From a checkpoint of a small class-conditioned image diffusion model.
Model: 6.08M parameters, 64-pixel images, arch unet, norm groupnorm, activation leaky_relu, widths [64, 128, 128, 128].
Rows from block 5 of a small class-conditioned image diffusion model, named by matrix and row number. Rows with one number belong to one channel. Each number is 128 + 24 x the weight over its row's rms, rounded and kept within 0 to 255. All counts start at 0.
After each channel's rows are labels from the 100 images, of 14848 (inputs lightly noised), where the channel reaches its highest value: "patch colour" is the nearest of a few named colours to the mean colour under the peak. Only what is clearly more common there than usual is listed. The data: microscope photos of single blood and bone marrow cells. In brackets: how many of the 100.
# convs0: first 3x3 conv (model.enc.2.1.convs.0.weight, 128x128x3x3, standardized in use, each kernel summed), inputs 0-127
# convs1: second 3x3 conv (model.enc.2.1.convs.1.weight, 128x128x3x3, standardized in use, transposed, each kernel summed), outputs 0-127

convs0.37 [130 140 175 128 142 119 165 139 118  99 128 151 104 135 122 139 130 143 125 159 145 167 151 173 159 118 117 146 135 113  91 148 117 144 144 145 145 159 119  92 132 130 152 106 117 139  82 148 107 147 100 135 103 171 139 178  96 132 154 163 142 126 114 120 131  58 127  97 123 122 163 121 123 151 167 171 147  72 108 128 103 119 154 135 110 112 111 136 108 118 160 130 152 142 163 193 101 103 140 140 138 103 111 115 141  98  92  89 105 136 123 111 103  85 135 105 133 130 103 140 100 112 131 108 123 139  81 108]
convs1.37 [123 111 110 148 136 118  82 153 155 151 112 134 185 111 150 137 126 146 115 104 101  91 103  91  78 119 101 100  88 153 141 132 115 130 146 147 116 126 132 152 121 138 106 165 139 100 205 156 149 121 159 142 110 107 171 123 146 141 147 130 108 123 122 134 109 128 122 127 116 128  43 141 124 155 167 132  94 126 151 120 143 104 137  92  79 113 133 100 151  93 104 147  99 152 135 130 177 132 129 142 153 134  99 149 139 150  85 126 123 145 112 130 141 125 133 167 111 125 145 130 139 135  96 149 126 138 170 114]
patch colour: white (62)

convs0.114 [ 78 134  62 131 152 131 155 150 133 132 127 136 137 142 132  99 167 121 121 149 151 134 165 130 168 101 131 158 126 129 124 139 140 146 134 137 104 154 119 132 113 126 129 159  85 125  97  89 107  93 171 113 151  76  96  94 129 160 116 159 142 159 113 118 167 121  63 164 127 127 162 100 117 127 117 132 145  92 104 138 118 150 111 124 106 100 149 174 155 167 149 133  67 120 136 134 114 125  76 150 119 103 132 137 140 112 109 127 118 121 100 114 149 117 115 111 177 160 143 133 116 166 153 129 115 123 138 117]
convs1.114 [138 135 153 142 124 142 135  76 127 106 155 176 135  94 188 148 142 117 131 133 116 142  95 154 103 136 147 127 117 159 141 124 106 101 113 115 107 158 134 112 129 133 136 107 157 155 112  88 151 128 125 132  94 135 113 111 140 148 111  99 109 116 112 157 107 132 145 128 127 103  90 140 165 176  89 135  90 101 118 187  79 137 143 128 131 145 118 154 124 146 118 161 164 133  85  96 105 178 182 129 156 132 114 128 175 156 132 139 129 136 114 149 125 152 111 137 111 120 143 151 137 100 103 110 176 128  73 121]
patch colour: white (95)

convs0.113 [121 148  97 107 125 105 119 110 146  94 126 179 138 173 145 121  93 158 125 121 117 178 153 104 134 130 129 150 124 141 154 127 143 139 114 149 138 147 108 124 127 215 134  82 167 135  91 113 114 131 108 157 166 167 100 175 128 130 104 151  84 128 118 108 159 183 112 158  79 120 136 113 105 100 127 144 140 119 116 126 146 130 174 116 116 143 116 143 158 126 165 109 135 100 154 104 110 141 130 146 105 113 145 121 141 131 142 148  94 116 114 108 141 105 104 130  90 136 126  94 111 116  97 116 112 113  79 146]
convs1.113 [118 111  75 142 143 146 134 124 148 136  96 114 143 141  97  81 183  84 108 126 149 126 132 103 142 134  86 129  96 123  86  90 140 179 139 174 164 146 165 137 133 139 131 150 129 134 131  79 150 100 109 110 163 153 138 145 191  95 135 105 116 123 178 139 154 129 111 159 134 111 114 139 160 124 138 126 116 130 158 177 108 113 145 152 132 139 128 147  82 110 121 101 143 148  90 117 137  76  93 124 123 120 133 135 118 130  84 113 106 141 147 139 134 130 130 121 124 148 137  92 119 118  83 143 131 124 120  89]
patch colour: black (45)

convs0.22 [119 122 155 128 103 114 126 129 119 129 137 148  97 141 129 151 161 122 117  85 142 159 113 114 170 127  52 138 121 112 146 140 138 121 155 145  94 110 138 121 121 118 137 108 229 125 148 162 139 138 127  97  90 147 111  69 148 103 163 155 140 134 109 114 111 107 138 119 151  54 153  93 141 151 125 137 104 123 141  96 135 132 160 142 140 158 118  90  96 108 114  98 140 158 108 112 157 136 112 135 168 145 137 129 109 122 100 147 110 164 108 141 119 116 131 116 120 165 120 167 156 123 119 132 140 140 117 108]
convs1.22 [125 144 147 126  96 147  80  95 117 135 129 103 157 145 147 125  93 144 149  94  77 159  96 185 133 132 154 100 154 132 100 143 134  81 126 148 120 161 106 108 127 143 148 137 119 116 119 129 179 120 126 148 140 139 154 156 162 167 120 131 114  92 141 137 146 140 143 115 104 176 111 137 139 106 152 142 159 105 131  93 104 102 125 117  97 129 117 170 183 133 146 123 126 174 132 147 177 173 115 170 125 138 112 133 130 124  99 111 108 118 161 134 111 136 159 152 178  88 126 112 144 153 114 119 148 116 160 110]
patch colour: white (63)

convs0.14 [ 68 158 108 172 133 146 133  88 139 127 140 120 124 113  80 103 119 154 126 172 129  88 127  85 121 171 151  93 151 105 107 141 127 112  88 110 141 118 127 128 146  97 150 134  98 124 123 153 132 125 127 115 132 112 154 110 144 160 130  96 139 158  96 156 153 132  71 130 155 139 115 138 126 128 108 127 136  97 120 142 126 144  90  93 113 131 171 113 118 149 142 165  90 119 122 102 150 108 130 119 119 160 137 117 103 175 109 116 173 134 140 142 165  76 162 130 119 145 176 111 168 165 133 160 109 139 129  99]
convs1.14 [139 130 158 135 133 115 112 131  89 112 123 117 120 128 126 160  97 114 148 112  76 171 149 152 132 118 176 135 136 141 142 135 125 103 137 151 104  96 120  98 104 111 104 106 142 142 176 152 125 156 123 150  92 123 142 171 156 151 115 136 138 170 167 137  97 108 150 116 155 170 169  46 127 143 127 143 133 134 134 109 146 113 147 123 125 137 103 120 142 128 145  81 163 105 133 130 116 119 145 106  88 121 113 125 149 117 153 118 161 113 133 119 138 145 161 115 111 188 108 168 128 103 147 143 170 139 136 190]
patch colour: purple (49)

convs0.43 [132 138 159 141 113 143 117 135 126 108 122 106  91 107 138 104 145 130 124 137 106  80 119 144 138 143 107 125 145 127  87 152 139  88 103 148 127  96 163 112 116 121 126 111 145  82 171  90 116 149  95 101 119 156 106 103 152 127  89 148 106  89 138  99 114 130 155 140 118 153 111 172 106 151 137 139 154 118 140 125 164 143 134 144 130 133 135 134 141 108 151 137 163 188 116 144 200 114 121  99 106 121 136  94  87 153 160 143 153  91 137 121 117 134 135 182 122 170 105 124 171 142 159  95 104 121  84 137]
convs1.43 [131  91 110  99 153 157  88 141 141 147 114  91 113 139 136 115 122 125 123 170 137 220 152 128 144 106 151 119 140 112 140 134 112 133 124 158 133 134 166  94 130 145 138 107 167 147 108 141 130 112 113 105  85 147  95 129 110 138 174 126 133  96 157 107 140 126 124 146 138 113 113 186 176 149  90 127 124 141 221 107 105 141 121 146 130 145 139 155  81 111 125 150 119 141 173 112 159 117 134 142  97 117 129 123 120 126 117 103 133 134  85 117 159  95 132 132 110 118 115 119 120 151 128 131 129 123 150 164]
patch colour: blue (33)

convs0.95 [100  93 125 122 124 111 113 125 118  99  83 144 129 118 127 160 135  89 116 127  90 140 132 125 131 109 106 123 107 156 138 129 114 150 135  93 135 166 126 109 104 145  95 124 120 138 144 118 135 111 137 134  95  85  48 187 133 122 101 147 126 132 180 145 134 168 150 179 101 128 171 115 107 171 108 125 148 161 111 133 129 108 101 118 122 137 120 128 163 150 121 125 127 167 178  95 122 139 125 186 141 131 156 128 161 118 132 153 122 144 105 107 155 110 137  90 190 112 139 103 111 139 154 119 119 104 138 118]
convs1.95 [148 137 127 116 139  78 137  87 127  99 152 117 135 109 101  92 109 120 107 106 159 177 131 156  96 120 133 118 109 138  92 145 120 134 151 124 128 108  98 156 147 122 114 112  82 160  83 154 135 116 137 141 107 109 135 104 156  83 130 126 139 129  84 135 136 116  96 139  94 168 119 121 146 140 118 108 112 137 128 122 123 149 157 115 144 103 137  85 166 129 124 154  64 109  65 145 131 120 120 126 128 166 106 144 114 119 132 129 122  87 206 146 142 104 149 157 109 146  95 124 149 112 132 164 130 169 145 147]
patch colour: white (94)

convs0.88 [137 119 108 115 113 149 139 112 121 150 166 148 109 105 130 118 140 155  87 160 128 124 152 135 135 104 121 107 121 127 116 104 130 144  90 140 141 136 124  98 129 171 118  89 133 127  93  88 109 131 133 155 178 103 122 183 135 131 170  78 159 147 138 157 121 102 125 147 128 168 127 133 161 117 125 102 143 101 123 101  77 127 116 157 116 114 132  96 166  94 121 115 104 130 109 171 156  83  97 112  98 145 168 127 121  96 125 145 141 127 123 150 194  71 137 110 141 128 132 160 122 135 151 118 160 109 176 120]
convs1.88 [138 100 171 123 121 151 108 173 151 121 117 134 182 135 120 137 152  74 132 158 117 148 117 117 104 119 133  95 116 107 155 132 121 161 117 159 144 124 110 150 143 142 147 134 156 160 156 137 140 124 127 166 155 147 111 108 134  84 134 133 139 131 129 137 113 114 135 174 167 149 123 185 115 157 127 125  80 151 189 140 131 140 158 147 166 127 154 163  95 112 142  87  80 121  83 127 124 143 159 167 130 164 112 172 128 126 104 129 115 150 136 117 114 114 145 159 122 137 160 123 168 145  99 136  85 151 125 130]
patch colour: white (58)

convs0.110 [112 110  81 151 116 177 115 114 117 116 122  92 114 102  99 124 160 145 131 137 120  72 113  91 116 166 196 144 127 107 162 154 133 115 115 176 131 118 116 187 137 116 130 102 100 129 145 126 108 122 152 129 134 112 161 121 129 137 107  99 100  84 104 105 143 129 130 112 150 126 134  97 148 111 104 143 130 149 105 136  94 145 162 123 150 146 126 168 147 136 158 132  97 107  77  99 112 153 147 176 131 142 192 107 105 113 148 156 148 148 139 156 141 122 124  99 145 117 114 136 116 140 159 151 132 115  96  98]
convs1.110 [128 156 146 119 141 171  82 136 121 113 141 151 103  89 198 110 126 136 149 170 143  76  85 129 167 175 112 106 117 140 140 131 145  90  96 100 139 126 105 106 105 105 141 126 125 136 114 149 122 111 133 133 132 124 128  95 151  81 168 129 139 127 104 125 129 164 108 124 101  87 140  87 109 111 121 123 168 111 127 114 124 136 127 172 154 130 142 114 110 130  82  94 137 153 145 115  79 125 110 105 144  82 144 130 189 167 119 147 117 149 132 128 117 133 110 141 127 134 115 105 126 119 161  94 161 164 142 138]
patch colour: blue (41)

convs0.49 [120 124 142 128 111 118 112 134 129 131 103 102 138 136  79 131 129 130 145 132 103 102 107 133 136 128 242  83 127 153 132 119 121 166 101 151 144 108 148 107 124 111 138 132 168 130 167 113 113 145 131  94  63 158 126 136 121 145 125 100 133 124 150 127 123 120 113 132 124 138 116 134 109 134 120 118 135 159 133 147 122 115 139 129 128 110 123 138 137 140 118 125 141  90 127 152 115 131 109 105 108 131 154 112 111 124 196 122 148 123 163 123  95 224 121 121  87 104 123 118 128 139 101 141 115 116 125 201]
convs1.49 [109 133  93 109 124 161 134 142 129  95 163 191 121 147 123 120 116 158 149 111 157 130 139 184 105 151  97 154 137 154 159  95 142  75 154  89 118 118 118 108 114  96 100 120 132 153 133 127 122  75 113 156 121  97 114 132 137 120 104 155  45  86 113 146 136 133  88 152 125 120 122 113 120 129 148 144 140 120  92 127 125 151 133 134 126 131 132  97  99 125 120 155 154 113  90  76  85 138 131 105 132 135 110 165 134 137 171 129 142 121  89 143 163 125 118 155 121 151  94 120 126 126 142 101 102 140 141 161]
patch colour: purple (54); blue (37)

convs0.102 [188 122  97 156 136 161 162 124 140 120 146 105 122 111 147 135 153 116  95 121 128  96 138 119 141  89 134 119 134 127 172 121 139 102 152 165 191 121 106 119 155  64 149 149 109 105 107 164 138 148 145 107 154 158  99 122 103 127 139 142 134 128 160 157 117 163 160 110 132 141 134 123 135 122  86 130 149 133 158 112 171 148 116 131 164 105 163 138 128 121 104 145 110 127 106 135  80 135  63 121 117  99 134  73 132  99 156 128 105 159 137 132 117  86  91 129 119 116 106 155  97 136 139  96 139 112 109 118]
convs1.102 [157 155 135 116 136 101 117 157  87  91 141 127 109 136 151 106 131 123 142 138 126 211 130 166 168 153 124 150 144 147 156 164  97 120  96  83 106 122 117 123 111 196 109 152 107 120 103  95 124  77 106 131  97 107 119 103  84 127  96 130 164 140 103  97 114 138 113  98 114 100 124 115 162  87 162 158 111  72  89 120 133 110 124 124 137 113 140 135 125 100  98 146 124 109 124 110 137 160 133 103 148 120 107 155 138 103 128 152 136  86 141 147 146 137 124 139 142 121 109 117 142 117 147 121 156 158 140 111]
patch colour: white (88)

convs0.81 [100 116 116 127 139 131  89 147 116 138 118 141 152 111 131 138 130 106 130 105 144 105 140 139 146 123 129 142 142 147 201 113 117 149 152 107 176  96 136 131 113 157 140 135 123 159 138 120 132 102 168 142 124 103  83 117 131 153 100 154 145 142 154 186 127 150 153 120 112 116 115  94 114 135 118 128 119  82 141 143 135 110 149 138 149  76 107 128 110 125 161 117 165 155 181  88 111 150  71 177 100 121 127 164 151  92 118 165  90 145 145  96 129  99 106 127 130 127 116 135  76 118 147  85 123 133 128  89]
convs1.81 [143 116  84 117 122  94 109 108  99  98 107  86 118 118 114 108 144  96 103 124 142 155 126 151  99 117 130 123  99 116 100 111 121 154 141 117  80 179 113 130 117 151 112 108  85 109  74 116 106 135 107 149 128  81 120  96 126 107 145 105 143  91 101 124 135 140 101 115  72 104 125 121  77  96 150 101 122 115 165 103 117 127 134  96 133 125 116 105 107 144  84 123  93  86 131 121 111 126 149 151 115 154 145 145 102 126 137 115 139 107 141 127 135  94 160 147 156 112 137 102 131 116 151 167 127 155 198 162]
patch colour: white (96)