config = dict(
    dataset='microscope photos of single blood and bone marrow cells',
    train_examples=97085,
    image_size=64,
    targets=['cell type'],
    hidden_act='leaky_relu',
    scale_shift_norm=False,
    init='kaiming_normal',
    momentum=0.95,
    max_steps=9200,
    batch_size=256,
    warmup_steps=270,
)
Rows from block 5 of a small class-conditioned image diffusion model, named by matrix and row number. Rows with one number belong to one channel. Each number is 128 + 32 x the weight over its row's rms, rounded and kept within 0 to 255. All counts start at 0. Numbers have three digits each. After the name is the row's rms in percent of the matrix's.
After each channel's rows are labels from the 100 images, of 14848 (inputs lightly noised), where the channel reaches its highest value: "responds to" is what is common among them. Only what is clearly more common there than usual is listed. The data: microscope photos of single blood and bone marrow cells. In brackets: how many of the 100, against the usual share in percent.
# convs0: first 3x3 conv (model.enc.2.1.convs.0.weight, 128x128x3x3, standardized in use, each kernel summed), inputs 0-127
# convs1: second 3x3 conv (model.enc.2.1.convs.1.weight, 128x128x3x3, standardized in use, transposed, each kernel summed), outputs 0-127

convs0.19 098:146165123121158124108106097205134085130050176113115128159113146109116180158156136136082171097162165130153126108118085120099166110132105127134074169156083140102158199151124103134052138062127078107180178107153107170168129159146113107148172107132133195123143190126105092109144110105152135171150117159098081144103150155146086099130138122122132034133153127095146101161117146111118128106038
convs1.19 087:129102108172093067180136132176119112120156085150057120071128041112135097137122158107124108108106113180101162086118140137135090111112154175132157114101168126098143122113134181143159201222115146112114169101137138125071119136135152123115047126117090121187097103087150217146109124192166117164149136105151119146136080130119107101180139109139118143148120182182153116113146122168169147145106
responds to: cell type: artefact (33 vs 9.8)

convs0.32 110:147147039184128116141131118134074142159176148138085111106145112123098117103101110092106143192145144139079106193139096130083137104109101157111097101110119153152134096124119091122113108073145102110105162137116114144141083145194175121148139143144133178179167157115207099111165146186171183141144121165174132102106187155145111123100169123108135064128141155145074096072123099139091042166091
convs1.32 112:118131151109103108124164107142127069105117167128151140130196117154145108178120125159119136058110155157126158062118125110170095158130140085137176159134161112097097179105075143169139164137104157067094079069160114158103145151139086085148082123117122066105109091074108109154115089200164045182210128122120120152122124132140141107118156124152138106134117138170155110156123150153180185067099
responds to: cell type: erythroblast (36 vs 14.3)

convs0.38 084:074125128104134130171159128132103139146133102134170112175135091083154056144126186172151144081184121150122103125148139114151106112100162175130057117142140094082162066140146157086140158108160098131085177108128151120117067164094156123056168156159096137128125105118135183161092080184166148112166137106152102134104061081102124190097154138114115168141159155173123131095110110100061095182157
convs1.38 081:196108154133209144130097168128108162121113137055168148093120152202115125169110099087122119136142168114180147183085181139080123130097151117139169142077115136156135087172186102134148107095136118126136114123119091141177131136127155186112160125131118128078130097154155060083136164155072156154217066144158156109157119131135145131111139077089132103112156109116095085128159144121125055086158
responds to: smear: peripheral blood (84 vs 16.2); cell type: myeloblast (44 vs 1.9)

convs0.61 096:141105182123113118184130111226163089162120090177118098163093028118091069133143076101143115133086141172148108088146070109149155149098142164149094175119145140121166138156137127159156140124149133096142112139135107090127111149117146130151145158183110153142066117106071063078157175109108155084130126141182161174094141066172165126084141073113126158136177079123127150142114106106122140108144
convs1.61 101:108187096176162116126143138133109205147203155170141140177107158083128145096119123110142151135167152113122121106117088109126094129158146095111124110182136129094165113108161152118099132095146108142127133129156152111187137070144134134139113100050159163077155112124161174165139066233148130114149124124063128169157104131155220199142118146155139153082143118086086133159113092161121093172124
responds to: smear: peripheral blood (85 vs 16.2); cell type: segmented neutrophil (70 vs 20)

convs0.85 093:066155159170161097129083113113135164175123092156168105117140155172157106130129093172158150162108139115102091184107097112131183145040090128076107109114138209203098130140126164101145132092057142142189106154105166119176106113166124129115130142120154104102120148161110175134201118153108142093143112147077058123118137130074066121108109073169147086161119118149109097123099134135157160138101
convs1.85 082:117092082177159164122182190132152117149128197133165096147126194079136125110147165124126120142133107138099163135214162121121085156124130140152141131141148126141155118142136109138135161147201148053114191143147184126082107120088123094144221133108157117132169110121167125139077077092160134120165153150161145093121101076102072088154129134070105159122079123067114139116112184145121122105076
responds to: smear: peripheral blood (47 vs 16.2)

convs0.127 098:144134177137155049146111129109093113157088192196141122118109099100124124107168112183124125179162122200103105108137089132151155120126112097065122103164144149069107143139132131149101115125119084146150122145162155114110172130116150143110130166136115161116120042159151104122142098183063194146115141131190125156119150141080073094158102173129164045109129135130144134128117085076152118177046
convs1.127 116:105097148136097195103141114077119152145101116055113119103160163151144123157104057070176183066096149092157069140118133130116099120142101159053147074114163143166051144087091126115133136109080114147153160121128100107169097087142158087120129097151128064134102118120138139108111160137174168053080077141177107096132131117111137143124186117069103104135134136094102123104152109146117102181092
responds to: cell type: artefact (28 vs 9.8)

convs0.60 104:054134149136101131120104115135149149127093128189143118148149161101107135171111134061116065160126092127131048142122148166116107152088173154144121136126081088139066134108140095153123161092159122125181085142128137084193132160160113105099168074148112146128178158151140126146092216184122117135159071108126071115146108124154139149121158157127172098096117034117173111186090126153136123169089
convs1.60 106:145112131144072104132168129154158135139130121172100101142119115129169183062111162169113141128168122183099115087118105095113160142138077174113128166144155136136161154130172152124124128157154121115095212147153208156074115095119134161115056100099134102140183104141194212151124082110159172175064189166103202177150139123127153115119098121124121140146081158121122151096102089138090123139148
responds to: smear: peripheral blood (51 vs 16.2)

convs0.23 095:148107098130109132138094118171125126118116201131155102137088070128102172128149113081114127091132128158171140124062143160104113151104131129092186136081063092151065123137111084082093099106151103160204111139197130150131101176168117155183157139195105213167163147139119149130145151106157133203136161130109109107144096113110118092118119165143147044119089110118070131129153125148082098160123
convs1.23 094:142142134101148102162097093158135113125185073132136165150141144064110081138111139154122131082127094128101165070085145129152159157137133156146081116089149065028156143119093165149122104119181127094067170086112143158119153113082151076121050143100093109167077165094139161139128106152124129177172135081132148107091129199143109112099138130121085112124103139137173153165146120126205121066102
responds to: cell type: erythroblast (39 vs 14.3)

convs0.24 097:127114112107132136138131110126113138127136124125144168109092127146102201120146050142111141208105139138128144146081136136159120124067113152120146153140098079165150140142138149111127108085114073131142155131151109175136154172144141105194138099143131165195196156107150120092122095175126187123137096153116193130134064141110043109072111114129095019080170162155116081137135119124142135122049
convs1.24 137:099144206125108064091156125152083117200139098032138089149156095072137107147118183118138148052164129155133145065159113083159154107104125118112108128152115100096137132101113132134067182116076107105100121098147120106141144086114108125124091164105102162103127125117114158169120150158143050137156082102142095131095045105141170195167147165146130128140099105115154107147163173135109150078135
responds to: cell type: lymphocyte (45 vs 15.2); cell type: erythroblast (41 vs 14.3)

convs0.55 158:150188194196157124153110140154119152127147129077127137166112124104140072139137109134171125056139156137116152078150117157120137148177166153182145134168178111075122169110131180148128169070107160136149178112141167129071132097124100087066063078105148114088109085145098161119111104165111095100089125125104104150132123077093092165100084142117077108134117225143149132121186143127128130105091
convs1.55 180:152128079162133062147135122123166181100141157127129103147114137118138096109141135210137117109088121120123060093142094145159145117185094096118123144109110146157138132121131091077123058154181143168149100140103154098127067148145118093130119117096126132172099146149158213184125186090093116164119229147159112144121094148081109169140097098203111154110101135097096078091098134075122132074134
responds to: smear: peripheral blood (100 vs 16.2); cell type: platelet (95 vs 1.1)

convs0.115 093:133072061104120149137176159080155175120167146128152122138150095149121116135101073111117096148160136113117144150174177139132148160108099175128176116155191116152140136117124114153178055137072078107149095122104100074125103157095126134169133109109125082041095131127181116148113121167115149133080201129144080092159216161079070124143132114131181101131121191172120115121083140122149098124128
convs1.115 079:110174183145142145196066124155141063163093149136212132099140178131159165138146129168190103147155148146138133152118129162150131172144147067103048174126161195130149107162136089117127153109165165150129114169102188169107144135120119111141148129113124206144118144130110162120120070151140183089137122093110154124122116119149141131100130084061090138124079092137108095121144063118179153066118
responds to: cell type: lymphocyte (42 vs 15.2); smear: peripheral blood (38 vs 16.2)

convs0.99 087:152186159108159143049132158121176111152081146120107142132121217102093125140159091141196126167192154106116101136052175127108117124132119128095167144100104145150124156116124128073118126104109196111185098146096104162122133164127179094129148084135174135141188145159134121109116155122100156096065122100106110158129111107084063091117095124114114074110138124138097156154105153139132221122063
convs1.99 082:104148197136144170148158132152095086138122140086109114154172112084083165165122122102104166179187137098117119129127144087099097112106150177151089119143166094165126141091131132217118081076114068104146116176116133140098183088123131188144158116155127092170117097122100117115075156125113136086085065114077151082157107093171177135090143196091176174141092143099138114109113158149135099139179
responds to: cell type: lymphocyte (34 vs 15.2)

convs0.39 104:161162077135161133128157139097114044142102172130149075109086069120089140131098092114125111093139168119096142158141181107108093145182111154120144133150124160144135124140165139128084159102098124122095123128137156115172127088174165143173155140165157081196114077149123139104179135078070148112094138170208092119117156145140088122091114164120108100142123180161135091064154140138159185069047
convs1.39 090:126116072152147115083107134169109202118132071173098132150176108208145170114098124155147102125107156112097143054101116143131152128139098059108092105090136139163129115041081147086202133095162143072127161143117101129180163115074123129146060126106117130120137149126182118140094173195125107177215118146146145146176126128126130125159177137110147119091114126104156139130139144120091087155140
responds to: cell type: lymphocyte (43 vs 15.2)

convs0.58 113:017149156050149094145146130162104115163116147146111187136166150157122162153117101120123138158119130128129091113128131094146082109055159134169139149173070122134138213133130096132127125189158134116107079088132105116147106127160109121127111150166114095125130121099050064117126109081119072171168106123089171144099073128173094129138128098127143117167145085132170151206149133145130194143150
convs1.58 155:115085175164127128120094116106102106121152106125121093099105137124085136093104199134127130092142100103097125033122143075154138095145106129147110149098094087108184118087143151147100192116182134127107074121128176112100079157083080184102167121098122112117140186130086189132137109125103059098114134132114100188089124089141234162148111150182121192129122149111103145129085102120093121123157
responds to: cell type: erythroblast (43 vs 14.3)

convs0.9 083:139143156151147161153134120119127103143090121111141162128182183083095139161111235118130155164170132072132111112114144080111140101191133164160106112113063120095129108120087166113127106122099124096087115142113149196177146154092135124124138126158136129118129143119143145169092165121130091222099123112112073121157046135082120161121151085132129057131130144123095083180098205113120131054158
convs1.9 095:110135113074122151146139161096118194161168150122115167138091126159140173111111071171088075109097125135166180147083108169108108183067135143131121097114138144170116161152106170120133077136085093086142177127134071156172104142159104118147167138120142122186127148113142079075182121124058150046197167154107166091140149125110068128094122159142136132092119145132123112083189126098134151171088
responds to: cell type: erythroblast (41 vs 14.3)

convs0.120 092:099104205172126133079133130172105193146120128106146103127115126111139177126113062173103136076143137160101128152129142129079106100125043120087128098104158123159130113201135115093125109105116101155163140142183153091130094149128122071177128119111133197095134099140205127153120184175165125162090120144178109110109167162099145098086097120130083153107081175122133106161181146049157111112095
convs1.120 110:178120132097101136131165122142185078097082142141116146166121125185113098131173101133106169146147092118138101092129110164142126163144203143164143100162208117142121143120132134181120057152168167143090112154079119114111134133144135169119157084201140193152104146117058110075068143096098126089102102152137169173085160139123145092136120168065167086132088079121104173112152137152079176128126
responds to: cell type: artefact (43 vs 9.8)

convs0.16 080:126155114133100150081100131154075098110113116127098107096090197078138066127176170134159084090156160077130129118131165155137094148141192133094070125165169076033132099096171112130177167107100151174143149118193127130177178121153116107130183116097141114143132019101134084124147147140152132126155096113139107110143131131135107071143163165101097177140141155136154172115153173122098128116119
convs1.16 069:206115122128107089122157129140136134096138092145085174161127099164150200113125132016152152155123153079114154147112119100134076121117169167150129146083096155134143135194133144140066154105093122132130136122088119105124153162112183167152157059159103143135128119145101161119122160174155183212210109186129118119104158129172141172126099163137054111159090113130117093141111134139170122120140
responds to: cell type: lymphocyte (41 vs 15.2)

convs0.63 128:142175198105101111140111140165168138145081095083090130151073128135107040112083085105157108073139125156144138123125123121109168129148140122189149099157160175117102159145133143146136163141179105117109134121114137130090118071098167092136101098076137083110135129135121129123062124129122083080123142102097177155106132061138192121140123144122108188150103138132172172193186138108125178096228
convs1.63 153:130116127149163113085130134150097153137141094123133103133119166072130155086138188137175075141097141126071112124132104083095163074120138109101094106151084114113125104090176081116095139067148141130148127205130141125135115101119128139139089074125148151066085136167130084096088114086118110119139158149152088210143155092147212188185116114108164192119173181097116095109126115111122118122216
responds to: smear: peripheral blood (96 vs 16.2); cell type: eosinophil (50 vs 4.2)

convs0.59 122:102142152073119098136133092153104108110075132128141110102098112122102129113139178094151152106110105154110128119099106167156142118069123171133109100155028137169128118105126101067126147136132080131125142151186141096203109128158171219181147141142127168163113118126069114199156166125132129149159108129159105159082144116144169189184108107141115197135141030115089113125090097133145083145121
convs1.59 118:171113058101134101165140121167137153143184056117081119131130126121142165115118177074102123095138156138137108104163099094129105123107128125122131134161145124057112153125109158187114141129147171157091137141142161125161114160102118071124078079123139138120173107141250192139120146224157130090132125152058137198154160102124180126118107149097136155140115172153133193144129156119104137156156
responds to: cell type: lymphocyte (42 vs 15.2)

convs0.52 087:090131164085070178145164131078119063101207082147139186143131180091097117119147168096128142140067116154089151148111181069168093130122128163129132139156105087144142123207154127170165095161157070154157120163148098101186089140132071177138121156148115119119177106115134087139168139131079147172111127115138111100117066091145139097137102100135101184125136103103081097123168128141091106120174
convs1.52 106:104130162125160147115079126134138150152168158106172118145149170098103187089126141193159118150157157169173143121150122087113157092114084100142096101129048173110125130127113114103125151079103122118101041122153193104155078138131129166182104141140135110091110135152093119117111060128108044141102055105090166152086118131123153179159129183140147147106110152134059177089112161078091148105119
responds to: cell type: erythroblast (51 vs 14.3); cell type: lymphocyte (34 vs 15.2)

convs0.84 093:080086195112115126118133151113170089102224074133127125127135145057107135113121073089140089084116156101126142091108194126144126147108219164152106131124085090078175091160188141156140120096092051126126104117158145107158119112109164121127148131098152169131199192154130159127149185147133063135101124096094128117114065139155133137127126154164113163169081157137157108109130137147147112114104
convs1.84 124:091153140129089143144115145188123107115123144128183139139126080144133100120163074044098097123134139113160138125167161162110147110047150148079125143083095145143094161139129113145182122125173083150143094168142144174121137114080132130191155108128148095107132130173092078196124135134161080146161011117115131110130085091125163101129106141083126148156135023176111143108166116095132106134143
responds to: cell type: erythroblast (38 vs 14.3)